config.toml
arch = "unet"
model = "image inpainting model"
dataset = "Sentinel-2 satellite tiles (TerraMesh)"
train_examples = 36250
image_size = 40
crop_scale_min = 1
horizontal_flip = false
task = "inpainting"
loss = "l1"
norm = "batchnorm"
activation = "relu"
channel_attention = "se"
widths = [48, 96, 144, 192]
blocks_per_level = 2
block = "bottleneck"
attention = false
upsampling = "pixel_shuffle"
init = "lecun_normal"
residual_init = "none"
optimizer = "soap"
beta2 = 0.95
lr = 0.0045
beta1 = 0.9
shampoo_beta = 0.95
eps = 1e-08
precondition_frequency = 16
max_precond_dim = 1536
merge_dims = false
one_sided = false
adamw_lr_other_params = 0.0014
grad_clip = 0.5
steps = 13900
batch_size = 64
epochs = 24.5
lr_schedule = "cosine_restarts"
final_lr_fraction = 0
warmup_steps = 690
weight_decay = 0.0
adamw_weight_decay_other_params = 0
Rows from block 4 of a small image inpainting model, named by matrix and row number. Rows with one number belong to one channel. Each number is 200 + 40 x the weight over its row's rms, rounded and kept within 0 to 999. All counts start at 0. After the name is the row's rms in percent of the matrix's.
After each channel's rows are labels from the 100 images, of 14976, where the channel reaches its highest value: "colour at peak" is the nearest of a few named colours to the mean colour under the peak. Only what is clearly more common there than usual is listed. The data: Sentinel-2 satellite tiles (TerraMesh).
# convs1: 3x3 conv (model.enc.2.0.convs.1.weight, 72x72x3x3, each kernel summed), inputs 0-71
# convs2: expand pointwise conv (model.enc.2.0.convs.2.weight, 144x72x1x1, transposed), outputs 0-71

convs1.46,095,186,271,146,147,157,195,198,198,273,167,182,159,198,246,183,163,222,228,231,211,191,202,245,214,262,250,203,176,278,151,244,147,215,145,137,170,121,191,235,209,184,194,215,278,248,213,153,127,151,183,211,224,177,211,200,194,226,193,285,119,231,259,206,221,203,165,252,169,206,178,211,139
convs2.46,091,161,273,159,203,151,157,144,252,266,173,202,228,163,157,238,219,250,210,229,195,181,114,184,155,170,191,223,228,168,263,218,210,213,222,223,216,221,206,213,211,140,239,200,178,166,181,112,217,232,215,240,218,238,128,207,158,178,147,164,199,114,151,267,183,265,152,168,188,170,138,140,119
colour at peak: white

convs1.38,106,173,134,153,164,140,188,201,159,211,231,199,217,208,205,253,297,148,150,160,276,206,176,274,157,118,218,186,319,181,224,212,189,251,145,159,164,163,196,184,166,126,119,109,192,185,193,217,239,153,175,162,165,166,234,175,202,197,197,208,201,192,213,208,214,196,192,208,194,204,218,227,191
convs2.38,096,163,169,237,161,257,158,181,259,234,229,125,191,210,160,189,192,156,232,98,288,241,147,196,186,221,177,296,185,220,230,213,139,181,259,164,160,129,277,168,192,198,205,234,155,170,210,206,147,170,214,214,250,168,158,229,230,195,217,240,183,216,193,172,242,196,219,170,163,158,210,245,278
colour at peak: pink

convs1.19,106,181,207,160,145,180,204,266,186,137,204,202,229,183,192,177,168,188,191,207,170,234,229,176,235,203,267,264,194,233,115,182,148,197,172,191,261,118,236,180,213,250,121,87,189,232,148,132,182,212,182,245,179,149,171,230,192,201,138,175,238,136,185,184,247,194,239,210,118,218,213,208,235
convs2.19,098,180,226,122,164,232,233,253,207,173,143,248,183,244,168,165,170,232,193,144,146,190,308,288,177,182,161,247,154,186,191,190,190,178,174,135,190,229,188,218,179,157,194,260,178,212,179,154,158,150,242,194,203,319,195,175,159,160,165,183,148,209,174,164,159,166,175,181,292,176,203,220,291
colour at peak: black

convs1.40,123,164,191,169,169,158,188,105,159,175,262,158,156,206,196,206,192,172,190,159,180,228,247,189,138,160,169,256,233,166,244,231,104,175,193,170,195,194,249,140,218,170,153,180,157,230,164,264,131,162,255,150,143,220,229,243,212,225,182,236,219,212,186,144,140,164,127,213,203,200,180,229,125
convs2.40,097,183,133,225,169,207,242,213,244,265,262,142,238,142,162,197,150,161,199,114,198,137,185,170,195,95,208,215,196,158,253,171,234,210,191,175,175,202,210,244,158,194,173,276,133,201,157,110,221,95,190,205,127,151,228,206,221,214,165,232,179,167,195,215,186,172,222,157,242,123,136,193,300
colour at peak: grey

convs1.61,086,186,259,214,186,195,185,249,194,102,154,184,251,145,171,241,150,127,199,210,169,207,191,188,249,241,202,223,130,230,177,166,79,234,153,210,210,170,217,211,182,172,258,186,228,180,190,246,160,262,210,233,154,202,178,257,187,160,178,183,188,206,160,204,203,176,274,213,159,157,290,217,267
convs2.61,101,140,177,153,221,300,232,249,249,243,235,230,186,188,174,166,111,180,199,155,178,246,156,168,157,186,107,209,186,162,231,209,132,177,158,107,182,136,203,278,176,135,137,216,111,131,248,198,196,153,182,190,197,254,215,205,126,204,201,257,199,137,226,221,200,153,181,187,172,163,164,166,245
colour at peak: black

convs1.21,092,275,211,191,192,157,267,199,239,245,172,306,178,214,170,227,212,223,226,201,244,207,257,219,232,182,203,281,161,265,203,210,242,174,203,134,195,187,170,162,190,223,169,260,201,307,225,244,250,153,196,168,239,211,268,181,241,203,191,244,257,199,238,171,125,144,187,211,236,187,156,230,172
convs2.21,101,262,200,185,198,185,213,216,241,189,155,134,195,175,214,164,221,197,225,199,183,149,231,194,217,145,229,202,199,184,212,157,153,143,158,165,350,206,166,233,234,140,228,199,177,200,254,266,238,244,282,197,230,180,161,195,206,186,187,205,228,164,198,200,243,259,150,175,158,187,183,207,248
colour at peak: orange; pink

convs1.55,085,181,159,191,256,158,212,226,250,200,204,161,205,165,240,224,249,187,246,240,142,216,237,340,130,223,226,183,278,188,254,224,240,195,235,261,170,188,140,152,169,191,216,137,194,211,239,213,209,213,130,171,154,203,273,176,188,122,220,121,218,171,216,217,174,210,202,203,216,224,223,230,223
convs2.55,093,185,189,208,200,197,116,153,151,223,219,231,230,209,174,205,233,248,189,278,148,271,118,196,159,186,217,242,279,238,205,155,147,143,174,223,227,171,243,190,250,202,210,201,168,182,270,216,191,182,207,169,199,149,210,242,183,157,208,216,254,298,219,172,221,235,227,226,192,177,117,231,199
colour at peak: white

convs1.18,079,212,180,169,222,247,146,252,113,193,156,232,271,168,219,200,218,234,184,203,177,208,196,243,155,263,228,169,187,234,162,216,167,226,162,213,220,223,170,247,145,215,181,168,151,136,226,222,205,233,194,225,198,209,213,270,257,255,229,137,250,224,156,218,285,138,252,249,159,192,265,238,284
convs2.18,094,251,240,109,236,261,191,213,223,279,217,114,199,208,188,195,217,187,223,202,141,187,196,206,228,177,193,180,213,171,239,244,131,145,210,200,157,180,215,277,203,143,140,268,187,212,84,225,188,145,220,168,310,224,211,246,234,212,184,136,248,80,222,194,235,175,176,200,262,189,174,169,185
colour at peak: orange

convs1.68,095,176,191,134,184,244,186,191,232,279,173,194,218,207,144,224,133,191,152,228,133,189,132,202,213,208,187,205,299,204,114,106,225,260,152,187,228,210,214,217,228,196,206,177,181,175,218,189,154,202,224,254,155,177,149,195,186,140,176,143,243,166,179,181,204,287,231,205,180,281,195,144,218
convs2.68,095,227,178,184,114,239,210,199,207,119,242,198,212,271,179,232,248,207,199,245,132,220,186,305,198,207,128,275,189,185,222,161,157,105,163,204,252,208,177,188,287,135,197,231,200,212,193,252,254,149,199,166,211,189,190,193,196,210,302,216,212,181,129,199,254,188,193,151,236,136,175,170,243
colour at peak: black

convs1.0,079,195,168,273,218,228,145,243,261,129,180,204,164,266,148,288,201,249,178,264,195,215,140,193,238,218,207,150,225,191,169,180,196,121,233,271,189,194,196,116,189,214,225,215,213,170,287,166,175,211,176,178,174,237,184,221,197,229,124,247,178,225,190,234,210,175,239,187,217,241,103,191,209
convs2.0,104,179,206,199,186,254,204,141,241,147,135,238,183,247,185,204,213,228,150,222,100,258,136,153,169,171,247,305,172,206,238,167,164,165,151,210,209,200,177,181,225,130,162,227,144,194,220,230,170,237,200,281,220,139,228,119,158,197,183,135,196,238,223,210,191,245,224,189,186,227,187,230,134
colour at peak: white; pink