A small image inpainting model, trained from scratch: arch unet.
Rows from block 10 of a small image inpainting model, named by matrix and row number. Rows with one number belong to one channel. Each number is 500 + 50 x the weight over its row's rms, rounded and kept within 0 to 999. All counts start at 0. Numbers have three digits each. After the name is the row's rms in percent of the matrix's.
After each channel's rows are labels from the 100 images, of 14976, where the channel reaches its highest value: "responds to" is what is common among them; "peak on" is the class under the peak. Only what is clearly more common there than usual is listed. The data: Sentinel-2 satellite tiles (TerraMesh). In brackets: how many of the 100.
# convs1: 3x3 conv (model.decb.1.0.convs.1.weight, 48x48x3x3, each kernel summed), inputs 0-47
# convs2: expand pointwise conv (model.decb.1.0.convs.2.weight, 96x48x1x1, transposed), outputs 0-95

convs1.14 165:581518516356547522464507472464579525511430490476495522494509455508502545446550502494435524354539557510388525461496571538540474437531556481490509
convs2.14 115:495451450499543495521546491496459457553491529570390555550483473437526461483467503472520528585374418667490481536459479523524496538514537643499414485498406398478495471484516428572499440498466506537492480459529541464496504454540568468406509528483511515523534430543543513498535410499604450492
responds to: bare ground (57); main land cover: rangeland (47); main land cover: bare ground (29)
peak on: rangeland (46); bare ground (30)

convs1.16 066:483411548546495459546509584499535440496454539546549543548473546415602461486524445478493547458464568484387457470514474442464423520493506477584410
convs2.16 077:575537555440456500446586585531418554478525496513606525541574503452556431464547457551542477540566489515526445513568460432458475497409483558481526419499516518530458529530607532490527586441423566461547466443437509477482450412483473592478510511527486499408504445531434527488593466428512457436
responds to: bare ground (57); main land cover: rangeland (47); main land cover: bare ground (29)
peak on: rangeland (45); bare ground (32)

convs1.15 081:573475557560518445480496394374494491550443588473506477464450531509521402454531470535455460522479512467614440463515461402523529444463508496508503
convs2.15 100:483483491490474558567545475665488461524484515491537487557511439473493457598529500494491611488577452421560584473521557453418538350513562527498537459465543447581565536517455512454472451470512552514513425463481521499533517458539521553463452382516549455448474494452524539562543521547430567488
responds to: bare ground (56); main land cover: rangeland (48); main land cover: bare ground (28)
peak on: rangeland (46); bare ground (31)

convs1.35 107:514494509454569513560550503399520448529478422549445578531496448526523537511532509500441522507565562523344519507514545523528444495529506522474356
convs2.35 086:511610512520541527464476440534488469519413525535536376417514552449458517565596545470500483499505566564502548469462441486574448540491589486562421551504536536547539464507463579480485513548539491526484421473588585369526536475416542440446587454451552492559569489514482568567479493511482502496
responds to: bare ground (57); main land cover: rangeland (47); main land cover: bare ground (29)
peak on: bare ground (36)

convs1.22 086:509426434454446527531502572476519464517482546551495541436400517467428445606499499567490512594484420524510571487456589431469501471449435458553518
convs2.22 105:373445503452474504499558557508480525531593523551570457497474460441527490406434465523525412522532511492522617490501528565484488537440540547474567438525473482530428547550383478494619421465499518461535610539559558516431494542549550484534553444478500436421477542549502577524445510526543547527
responds to: bare ground (57); main land cover: rangeland (47); main land cover: bare ground (29)
peak on: rangeland (46); bare ground (30)

convs1.18 103:571474455519542529610461539485529477478562505488418489375501467514472565491484483575481503577617539506559420474517556566482515567503532419475515
convs2.18 092:545587435505564474505485502476504467473436412533476546527493486588593594437494501477465508515499459486464480452426546513482458423524442494499447522471569549402396491498412468417471478524424508508508419495515438539441583404513577503542540472542602509568584480474510517548449577475464536406
responds to: bare ground (57); main land cover: rangeland (47); main land cover: bare ground (29)
peak on: rangeland (47); bare ground (31)

convs1.40 112:511520454532402554363380516500517527515489498573586525496568461468502565526474430526497531520506517467489378543493496517488452486460467411497435
convs2.40 083:552567551491508584515490366472404504517456581505536469557476415579590529522448507504531500507514369550417491553440479475394525545462531522512519477550528465508507530461597502494600572465452468541443420476461536518489451492473499504521510434546572508405506500507524358460533514535502498503
responds to: bare ground (57); main land cover: rangeland (47); main land cover: bare ground (29)
peak on: rangeland (44); bare ground (32)

convs1.6 111:481567541472458385443521460457538539366546433486538629472490507531503493512525547496571496431514526468452546446483498492519517563533521594563537
convs2.6 095:553556424506412429541428579560539633533560453520522536512535528452352485579545477472498495446467491501542477459538518474563560523492484509473451547568525447468508527471489568468467601471477439498502526532506477410526428521540602486544536502521554441512504555597412513518537545420549518569
responds to: bare ground (57); main land cover: rangeland (47); main land cover: bare ground (29)
peak on: rangeland (45); bare ground (32)

convs1.2 105:499509453575576541649559518398457532469540498546479490600512541471430487456550518524522580463506480481472479528482486560592455472413465484465487
convs2.2 083:564597509517425483413529477466469512454507513511585533596514479542527402545549524526492357550507475439486490503458424464548438437544458394461387500460553518510575486565591518487507588478485531489632520504458525523473511514542466395503495534468535535429516471516500530477426490512477423530
responds to: snow or ice (51); main land cover: snow or ice (37)
peak on: snow or ice (38)

convs1.0 082:505491468556509502456492528401484474530512533519377501426549513508480544483479528474462498442493593538390515401452445542566507475524490384413471
convs2.0 082:507575506440539551476512457467485520502459576551553473453476513440584418547545488481506354479444471478487458499532523504578446517515480539371457498538474465504503534510379506524580529557502573505552453486463500441429542567376553497460481407466588494520507462468505435423468428429514482566
responds to: main land cover: snow or ice (33)
peak on: snow or ice (34)

convs1.26 114:456484493482499456569513445471523455462426531522475549491508552474407544514498496522590504510509526451487640472473563473510481544339543428570524
convs2.26 083:507500534532431504560486492529470479499505530488382444550570502539491461450524514487448509378543568561474446551491536488453520505565492514592495528448549462445504467477548536526575520516536426542422405412462445584462436659523477507494488485450550529562399473562521441449485522595495564534
responds to: bare ground (57); main land cover: rangeland (49); main land cover: bare ground (28)
peak on: rangeland (44); bare ground (32)

convs1.20 103:472530486446545595374426482486483501470531461501583536441460486609519435490489473475504492449474438481525458397512505474517568508401513436576470
convs2.20 109:537520559527534554451543550443453485538549506512504535487455443448548542490562468440464389544518557494485612564531464521595542517464480514438530484501530484467545614600442512600461479420498515446572602514473490474539499613507496476601487462517423444569492533495484484599523502417485567512
responds to: bare ground (57); main land cover: rangeland (47); main land cover: bare ground (29)
peak on: bare ground (36)