A small image inpainting model, trained from scratch: widths [48, 96, 144, 192].
Rows from block 5, named by matrix and row number. Rows with one number belong to one channel. Each number is 128 + 32 x the weight over its row's rms, rounded and kept within 0 to 255. All counts start at 0. Numbers have three digits each.
# convs1: 3x3 conv (model.enc.2.1.convs.1.weight, 72x72x3x3), inputs 0-8, a 3x3 kernel for each
# convs2: expand pointwise conv (model.enc.2.1.convs.2.weight, 144x72x1x1, transposed), outputs 0-71
convs1.4:136108158131094097124129131141127163161109121107190192060144099139126131110136159099097139176124112148171115066120148161191127081086169089169094101148108132144155133083098161156126106112136126128132131143159162131088177203220134175172185136059
convs2.4:123125136160137149126110141108179128118148107125178126169137119122118155134139189140147132097134056151128152122157051163104187175169118121142095161131240151118156108113146132111161112123088141180174119131160135150136
convs1.5:123106148134204126116178156123159174110062131137138135111090096117143085131104108096122141094087142106120117102181151150174120189172067136071117099148149121168171087115187083130149129170105098132164156132171187156151131140145185149121160113144
convs2.5:146085110079140137183148125120098146165103127052170158109149085137103136177119142065119093135081122162100143127173143117103119092145136112110125133092141118101116098112105140126113146133115155137121165167137167154105
convs1.6:127154108157136127131117134128091148116126092113148104142177165117132152144097170146097150123105134082148107133076127091087094140120087134133146130162158162116116133135062106082062085213104106141146145134092133133118164151158102099065158155131
convs2.6:116080128119168114115220179212111112103115148106180152144154155148185133169146150096138146094133092108159159139084115152118099098106173178097145131059079135101125175201137077140137062097153097181170167079114131148181
convs1.7:065136125155108123107104176091116123063122127124136129129093126147150171175194189099157128071159189177140142114099200071143089143153111154173123118101130118173133161077080095149189104176055114116154105107108109132156163123136136112182143140103
convs2.7:211120161113132098129103167177106072117170108132141135165158097139181108125129107239136113035155066085114124119136117089150148086114130128126119139095101147122148148084139119138119100106139149134139130110171162121199
convs1.8:091182132128134163125150126100104117108097162159088140113174193105118141134119138090108102127156148197090169205213108180064124131190154116103144093185155176123108133111135172127049142082212119107161151108126115066131134177108135079116121097099
convs2.8:057163095140174182107158125133132085133123145131154112097093141143058119122098115109175140205139174133104131144151183140136142154101113114117115106121115115085107089126106078155062073145129157103081109135135126107151
convs1.9:133139125116143177159176095127120129124116124192140143111137143114103159097128142150142099103133107192201231143128071152140131129198122151197170148127064075146097110123066140166112098154163106109088133129085132153125127161097169155091190120149
convs2.9:142128143089100174138175145143142151156114077118203126098093114145133141077168085087104071119097174139165217104192151126102220172096117145150141123112072162116100171126096145165172121126113127156098140116136117162145
convs1.10:155175121143187164167170140103109094111123117124121104108068149079104109132136157215128106109076098097182102142074120141097157125185094103141178131149166107127116127102122132153130093134132111121190115153110160145163171191109103106146104184197
convs2.10:090136135127181158099099153136154123051104122109152147101103106115105140120106142119141169106124097135036111100169108094060082139102123189139126166134134124100118138094163101129156089134069108152128164170085114169142
convs1.11:073116115116107110149106147101145126200165073135062068121156154100084152074166162098151140179108111185102120087064151082175170105216126147163158150132122131082113118162077100094162149113083110156104117135154154152117104091135167080114116062131
convs2.11:105150156136098079131168160147098174119140082146141123136119138108175100183121080096187103157161073127138230123105119098144080196103137124113150057145145117135135117127110105104175142078106101186134195168128133178180
convs1.12:103143094065091132076102142115160141087156118122119110175181139081178157083157123078128072105134139084082104086111119138135136192093147102144207118150138141152127163152116108138112168133161110112104109109127103142114129168104124119129147173156
convs2.12:108096118091079116132142139149107085098100091101053154088072135113148126160150166145169147133091184109136092103094134120099145156123103117126156077117133166079106165153105129154101123145131125107129100116093133106243
convs1.13:136118113073155119126154136147122118129084124208069103132065098123123150128117182121146179091180094161146124075088073121071069154143138137126168142191143143110131092110143161131083118102128076100131169141132136139151127146136122139115132163116
convs2.13:193139135114140101111130155105174077157085118126148086069118135149136084167075117062127126115137172108142090148081065072107179111132142107093131122094155151106171169120155099122131180151129121121128114119093103102052
convs1.14:069111110133134140151094129143172146104113130133154118086112130153119149124137159107069155150168164090150132114169154172128106128153132116093083118117116122113121098131122086163156136167181119126109105106133086076117143134138133196137162117135
convs2.14:099134114144121144179154122156090099094164126150113113136174035093171166137153130183158142123164123115079181063125058185133124102115122090140100143151129123109122174128138083073105129101112141109101126129175164120186
convs1.15:152130150137115131148102085117167126131135122177199141070117096107158118134105102093135084172150146185195162207104110153112198129100166134160118119178152099165104198129133136136111181138127100079146074096139105134129110161092156103151136110106
convs2.15:092181134152130138142118138176130114148125136140170128167075165122112097154125138121135135112138139190116145123180093149140128087099084167166161142104196154127098135071125118050091146109079114193115134108141127180131
convs1.16:143138148163171180139113154114140135125136082151052110121155186114115111129159142111124132126142129108145099141232102130136135110175129159172144123174134140135169120097156128123163095121132175207162143160160210186147080202150105148185123145142
convs2.16:149129116080124162118157130117150115141174123041132131098048100136127107116062074122112171026142137140115146148113144067063162076132164089108144129133156138101127086118116159160113075092099092100139118100103107118137
convs1.17:122116132130117101116140111150101084097174095122128085165094139129139113132158152118054155149069155121064130077166162136139163127142158197133121111145134106131145135157081125066158147132114097104127159113115149091098120121071118151156143130092
convs2.17:035104090134107100047131116126153145111149120106154155073135103142081119151083079099155201071079139124133220156121164110076132136109164117157110088112148143082123178124139110077154104131172114101093161116124119151155
convs1.18:144157176080112156124114107179161109158121138121139149092104129131125122151109143159153135140161130065156167120157146040121138192110068164141119149094082144095054139154155111132118144130101137142110158143132133170099117139114101093102099146127
convs2.18:126122096110125072131135146013111133134136137142074114094143106129142182175125056129122104080113150078139164126155186106138150146098181139125148214092102101089123063114093099208152185126164130113159116087110136134072
convs1.19:127135112102194162111162057095193158139207158106122071069101043093115073110056098125126063117083106110068174127154102105145187137088167109146110107113092107129085171129117094079119129102092098107129143141190102086108127117151136088165167092106
convs2.19:161103121098179163128085066174119089084150066104103176111089131082091169130019098126143179128114109054082097133079181086123095144152152090134139105129200151097116163079119177108109079141131168115115127140146133119120
convs1.20:133112139126147121141154116181117105107063128185109099158087100142111135157133099160101135175079144178156124189099143146068153114145102071146094154150118090124131157108146170103151140098123113123148122144133116146168153163108155128135142108091
convs2.20:072157113108147185118120160099165164158078161115172115099153119140144112142154104086086121226117160128117168151141116107110153116081080128084138151077137120140127115151217128172133142134096158070130133114164139086150
convs1.21:136143127119185092147140137146121104132174089098143126136142137092142108102131118082099125119204117104224119156128119098145095108158110101152128123109088084136104098091101091184156109169163122106160104121093117151131148062163139158063075131153
convs2.21:112108115135138074112090132099149141195088130143101124143098158131101147114108115152125191137159111125142123116235192160120131152131121143104143104133084132098146117110110118088118159161085141181120166136105132119052