Weights of a small image inpainting model.
Model: 2.88M parameters, 40-pixel images, arch unet, norm batchnorm, activation relu, widths [48, 96, 144, 192].
Data: trained on Sentinel-2 satellite tiles (TerraMesh), 36250 training examples, 24.5 epochs.
Rows from block 8, named by matrix and row number. Each number is 500 + 50 x the weight over the matrix's rms, rounded and kept within 0 to 999. All counts start at 0. Numbers have three digits each.
# fc2: squeeze-excite expand (model.decb.0.0.se.fc2.weight, 144x18), inputs 0-17
fc2.0:554489563541489420501586473428503614549538431579460466
fc2.1:514513516487545505543471543443536498423541457515466462
fc2.2:409558425485575462552551485489373460531554465517532523
fc2.3:378487488534509467504553480471523406471479453460445450
fc2.4:422426463457501485466465491387518469458453432460455558
fc2.5:551437469484543588567595444541427481479512440558510504
fc2.6:479513449559401542533563427482477473457517424439503462
fc2.7:555550465491477557490514375491482501470490484490432504
fc2.8:554524422421566552529494393475569510364692405499578506
fc2.9:451486478471550508495477459429514546452531527513535576
fc2.10:483455478480450555555433460516450502442418390532496549
fc2.11:412477564454499384512530469462510430480506394586536448
fc2.12:540470547476513541497585523363455417516464448537547498
fc2.13:472517525504557500602503431478493485534559439511450520
fc2.14:430423475494546606486517484484494515417418458549498501
fc2.15:558525514555479442434506486406507483510446530485535494
fc2.16:473449444492524532574494412495429531508551488480489504
fc2.17:472515400508566598497460496453514593560526518434604565
fc2.18:556502561594525446552391349394476450583527519566434498
fc2.19:531561453570462503446506473482470479543500363560523523
fc2.20:462548469526508555519458453444551553545419525465520513
fc2.21:527444533432527449565393508462531526567520404468547474
fc2.22:514468544511454412537506430446457505523525472512580566
fc2.23:533445353442415538551520475437427433507460471558489447
fc2.24:538402478542448503495494499443460481448490385536463475
fc2.25:566528452508438529471555452473500484485525467570475493
fc2.26:554498401574523477432515478469579493499508389488495484
fc2.27:503508469561520476535461470494429465509505488422446459
fc2.28:524428453495511405430470439444461512440477479476486464
fc2.29:472455446459487398600513413432481591477550430473542537
fc2.30:471457507477467512635494403442458477434464458472481428
fc2.31:509435467462478410501473502489481449435393453495502471
fc2.32:486483481488613457464524508407570472431518408514532584
fc2.33:461491520455484530513521408495436571465452447530487452
fc2.34:492568587584544488493575494447416530574540453507488497
fc2.35:512473529508587451546544475485456503529515425457480492
fc2.36:429535456468496510502488494412499510482507528471465483
fc2.37:428412462565550582379505505407452548488476365494458457
fc2.38:548449528510498510448398467501476475490529485625560500
fc2.39:575498462502479458606531462416422427500394436462449432
fc2.40:471479572480472533543536496443435548487568490462469428
fc2.41:454489498555459576490506520502484464469484476558442525
fc2.42:486473594429480515583577414499418470496498476546496523
fc2.43:451514463471503518605422442430447475450428508506498540
fc2.44:460403407400508438476471480438429532567493457519517563
fc2.45:470538519513524538501521445382423540514475381540548399
fc2.46:419444521499453418549514534462486540456469438439455477
fc2.47:527505473441537511409493523501497445519450398422593544
fc2.48:554462533626458566495426455448552626419404425519488517
fc2.49:431480496544580462517606442427467521442547401510409535
fc2.50:409439499504545516503507455465509471509539484510517533
fc2.51:509507455489451605529473483444565535494463460561468488
fc2.52:538478448529556461511477469533550570514546380516465562
fc2.53:503463490399476524540505474512514489509513457476531522
fc2.54:584562477524502375562459499335453503567563495466542465
fc2.55:563537506575516551484511538472594524588535359517533484
fc2.56:460467470503468490498413516419509533395474474528445550
fc2.57:577552529505521467538548486405501528521554488587563472
fc2.58:436443507540496518580477459508465466437482380497555478
fc2.59:515449577490568460447573385444424498586517447591507574
fc2.60:614509444505504464458488468449496509557470539464442508
fc2.61:529568444494504444497418410512628541454448492443520556
fc2.62:560432498415592416499576414511451493505446496486497561
fc2.63:583504504455474486499514520482545476475496468512448502
fc2.64:485525561480543503455570484441522517495559417538435436
fc2.65:511443457456432495568497425381570564488498413497499512
fc2.66:448542556534504458543384483461516471362390400473382504
fc2.67:492576438525433432526575433436454502495507500580466523
fc2.68:434424475471534521481441463475425551431468447549545496
fc2.69:535593574523444531579469430477477472502530425475468515
fc2.70:496538472473509507510496499566485506519503502514495487
fc2.71:488485499500622535475461486470477449367511426508512623
fc2.72:532581535495528483505458427456433430535480473550535402
fc2.73:542422566542422447440493439486452475501508466483559393
fc2.74:510485548386453415511481376419446579497426445485498471
fc2.75:549515428458434555449461477457483599459503447410434502
fc2.76:512582433427449428511562405501515429455514446443459497
fc2.77:482486434510550486497471466481396454455552465446547481
fc2.78:533456513578456508514478491467479385445487506570425485
fc2.79:423538450497484427504502455482529492478484427462445497
fc2.80:558470552549447458455533419469344403501521409530489466
fc2.81:498479436487536442537527400495486664506498432388543528
fc2.82:444452412509526496488534376432540480499516485376453520
fc2.83:514413542450501542470499420457525456511472494490531556
fc2.84:561441503485539570576472378521504527524475426524556486
fc2.85:483525478464460526472493471527500516425528552496534497
fc2.86:567547444388458569498610405534485602447481395516548485
fc2.87:502431439472533474565488469500506458473475461526601498
fc2.88:463553572567490635453445477510532535495500453556523525
fc2.89:446485466461422486485513418504449529458517398522506562
fc2.90:502475545545470461361515442466447502496484523611529466
fc2.91:509408531500485513486459450452557416389462420505467486
fc2.92:447546477491500522536448425473446447447518466447541544
fc2.93:533503486474547412534432432526490525468460366532420476
fc2.94:420443448510465521455453489488531526432508467448528482
fc2.95:488458443490543478548522462458530512478490548487548417
fc2.96:475510516482471557565526434533522542521519421567492530
fc2.97:489494418525515487494480444462503492546460445481545449
fc2.98:496520502545530504479446466485484522472466507542581548
fc2.99:576541472368447443430561472488453475476486578497515573
fc2.100:439502459477428555496409465397537420416374497580530413
fc2.101:542497439410496511537560458468587497589492473556525557
fc2.102:494466462429508527514547437463529469539570435495474470
fc2.103:550524528507500476411527523467525473496582442486484463
fc2.104:530433510473500417542469457481441629521542457531550459
fc2.105:469568464460549503498505454474443500497557425535447509
fc2.106:443516545586514573523563450489445508443473459507566465
fc2.107:520473438457523533476490420503555474549479526522530464
fc2.108:481432512475478513533497511464547513483463449555524547
fc2.109:433447572492436445546483445418455545509555445570536536
fc2.110:503489579510447444515572431446492586556643474489511577
fc2.111:521491481535524561527463469518501504473533491525518572
fc2.112:493481483412504414479503544528557508429501355470487580
fc2.113:564331558488541518413541462498463563567494397565529454
fc2.114:521435470462447467492537465475403540578533456512561453
fc2.115:447443510514525527502442517463433522491510515427456461
fc2.116:510497477452478495530477514456380492519368376459489546
fc2.117:504502563493505612514456458441491483526497490532487520
fc2.118:456464529509444429591516445523434484565551525511576552
fc2.119:496473483563456532515550397519493463505497451570473438
fc2.120:566479542552485533443522396513392532554551432527476526
fc2.121:564534514531503465466536524463539472455501430609488468
fc2.122:511485483505457492572473463460489453527454444556545483
fc2.123:498469435551534508427420443469521471554460401487513507
fc2.124:422497472487501522501480447456460505512479456595598593
fc2.125:480479391447503471455531456430480554486423470467510554
fc2.126:548514609539482582525421372460427491529565469484503477
fc2.127:491500568508579586515603463442507565564512398505494522
fc2.128:392477481492507531448524431450604560465421473562477460
fc2.129:507620558566486381447568406493446502530522488472449488
fc2.130:508453525560493493450520366531427539461506421519466500
fc2.131:469429459465427517530478482446476561437464345500474531
fc2.132:460510452535459540469567471469583516434463453493443493
fc2.133:573486539474540513499449430508477485494503418574505500
fc2.134:471400454451588585487466479452532507580470407410579485
fc2.135:570501647512562516513476436368440522504552510511534537
fc2.136:488405532526485533552523465439426445468452440525505482
fc2.137:522474515430569503527539530478513488515593419448435449
fc2.138:441463465417493447557487496482476536509495466432415512
fc2.139:504474446482481452476444468497494481464473449438496509
fc2.140:488543390516440521473442445455537463549480547495497384
fc2.141:587462461513406433479479458485478505501475456446471536
fc2.142:432541450506538579551519431553504473428446415433515403
fc2.143:515551384428451449465526381572443506525528451442493441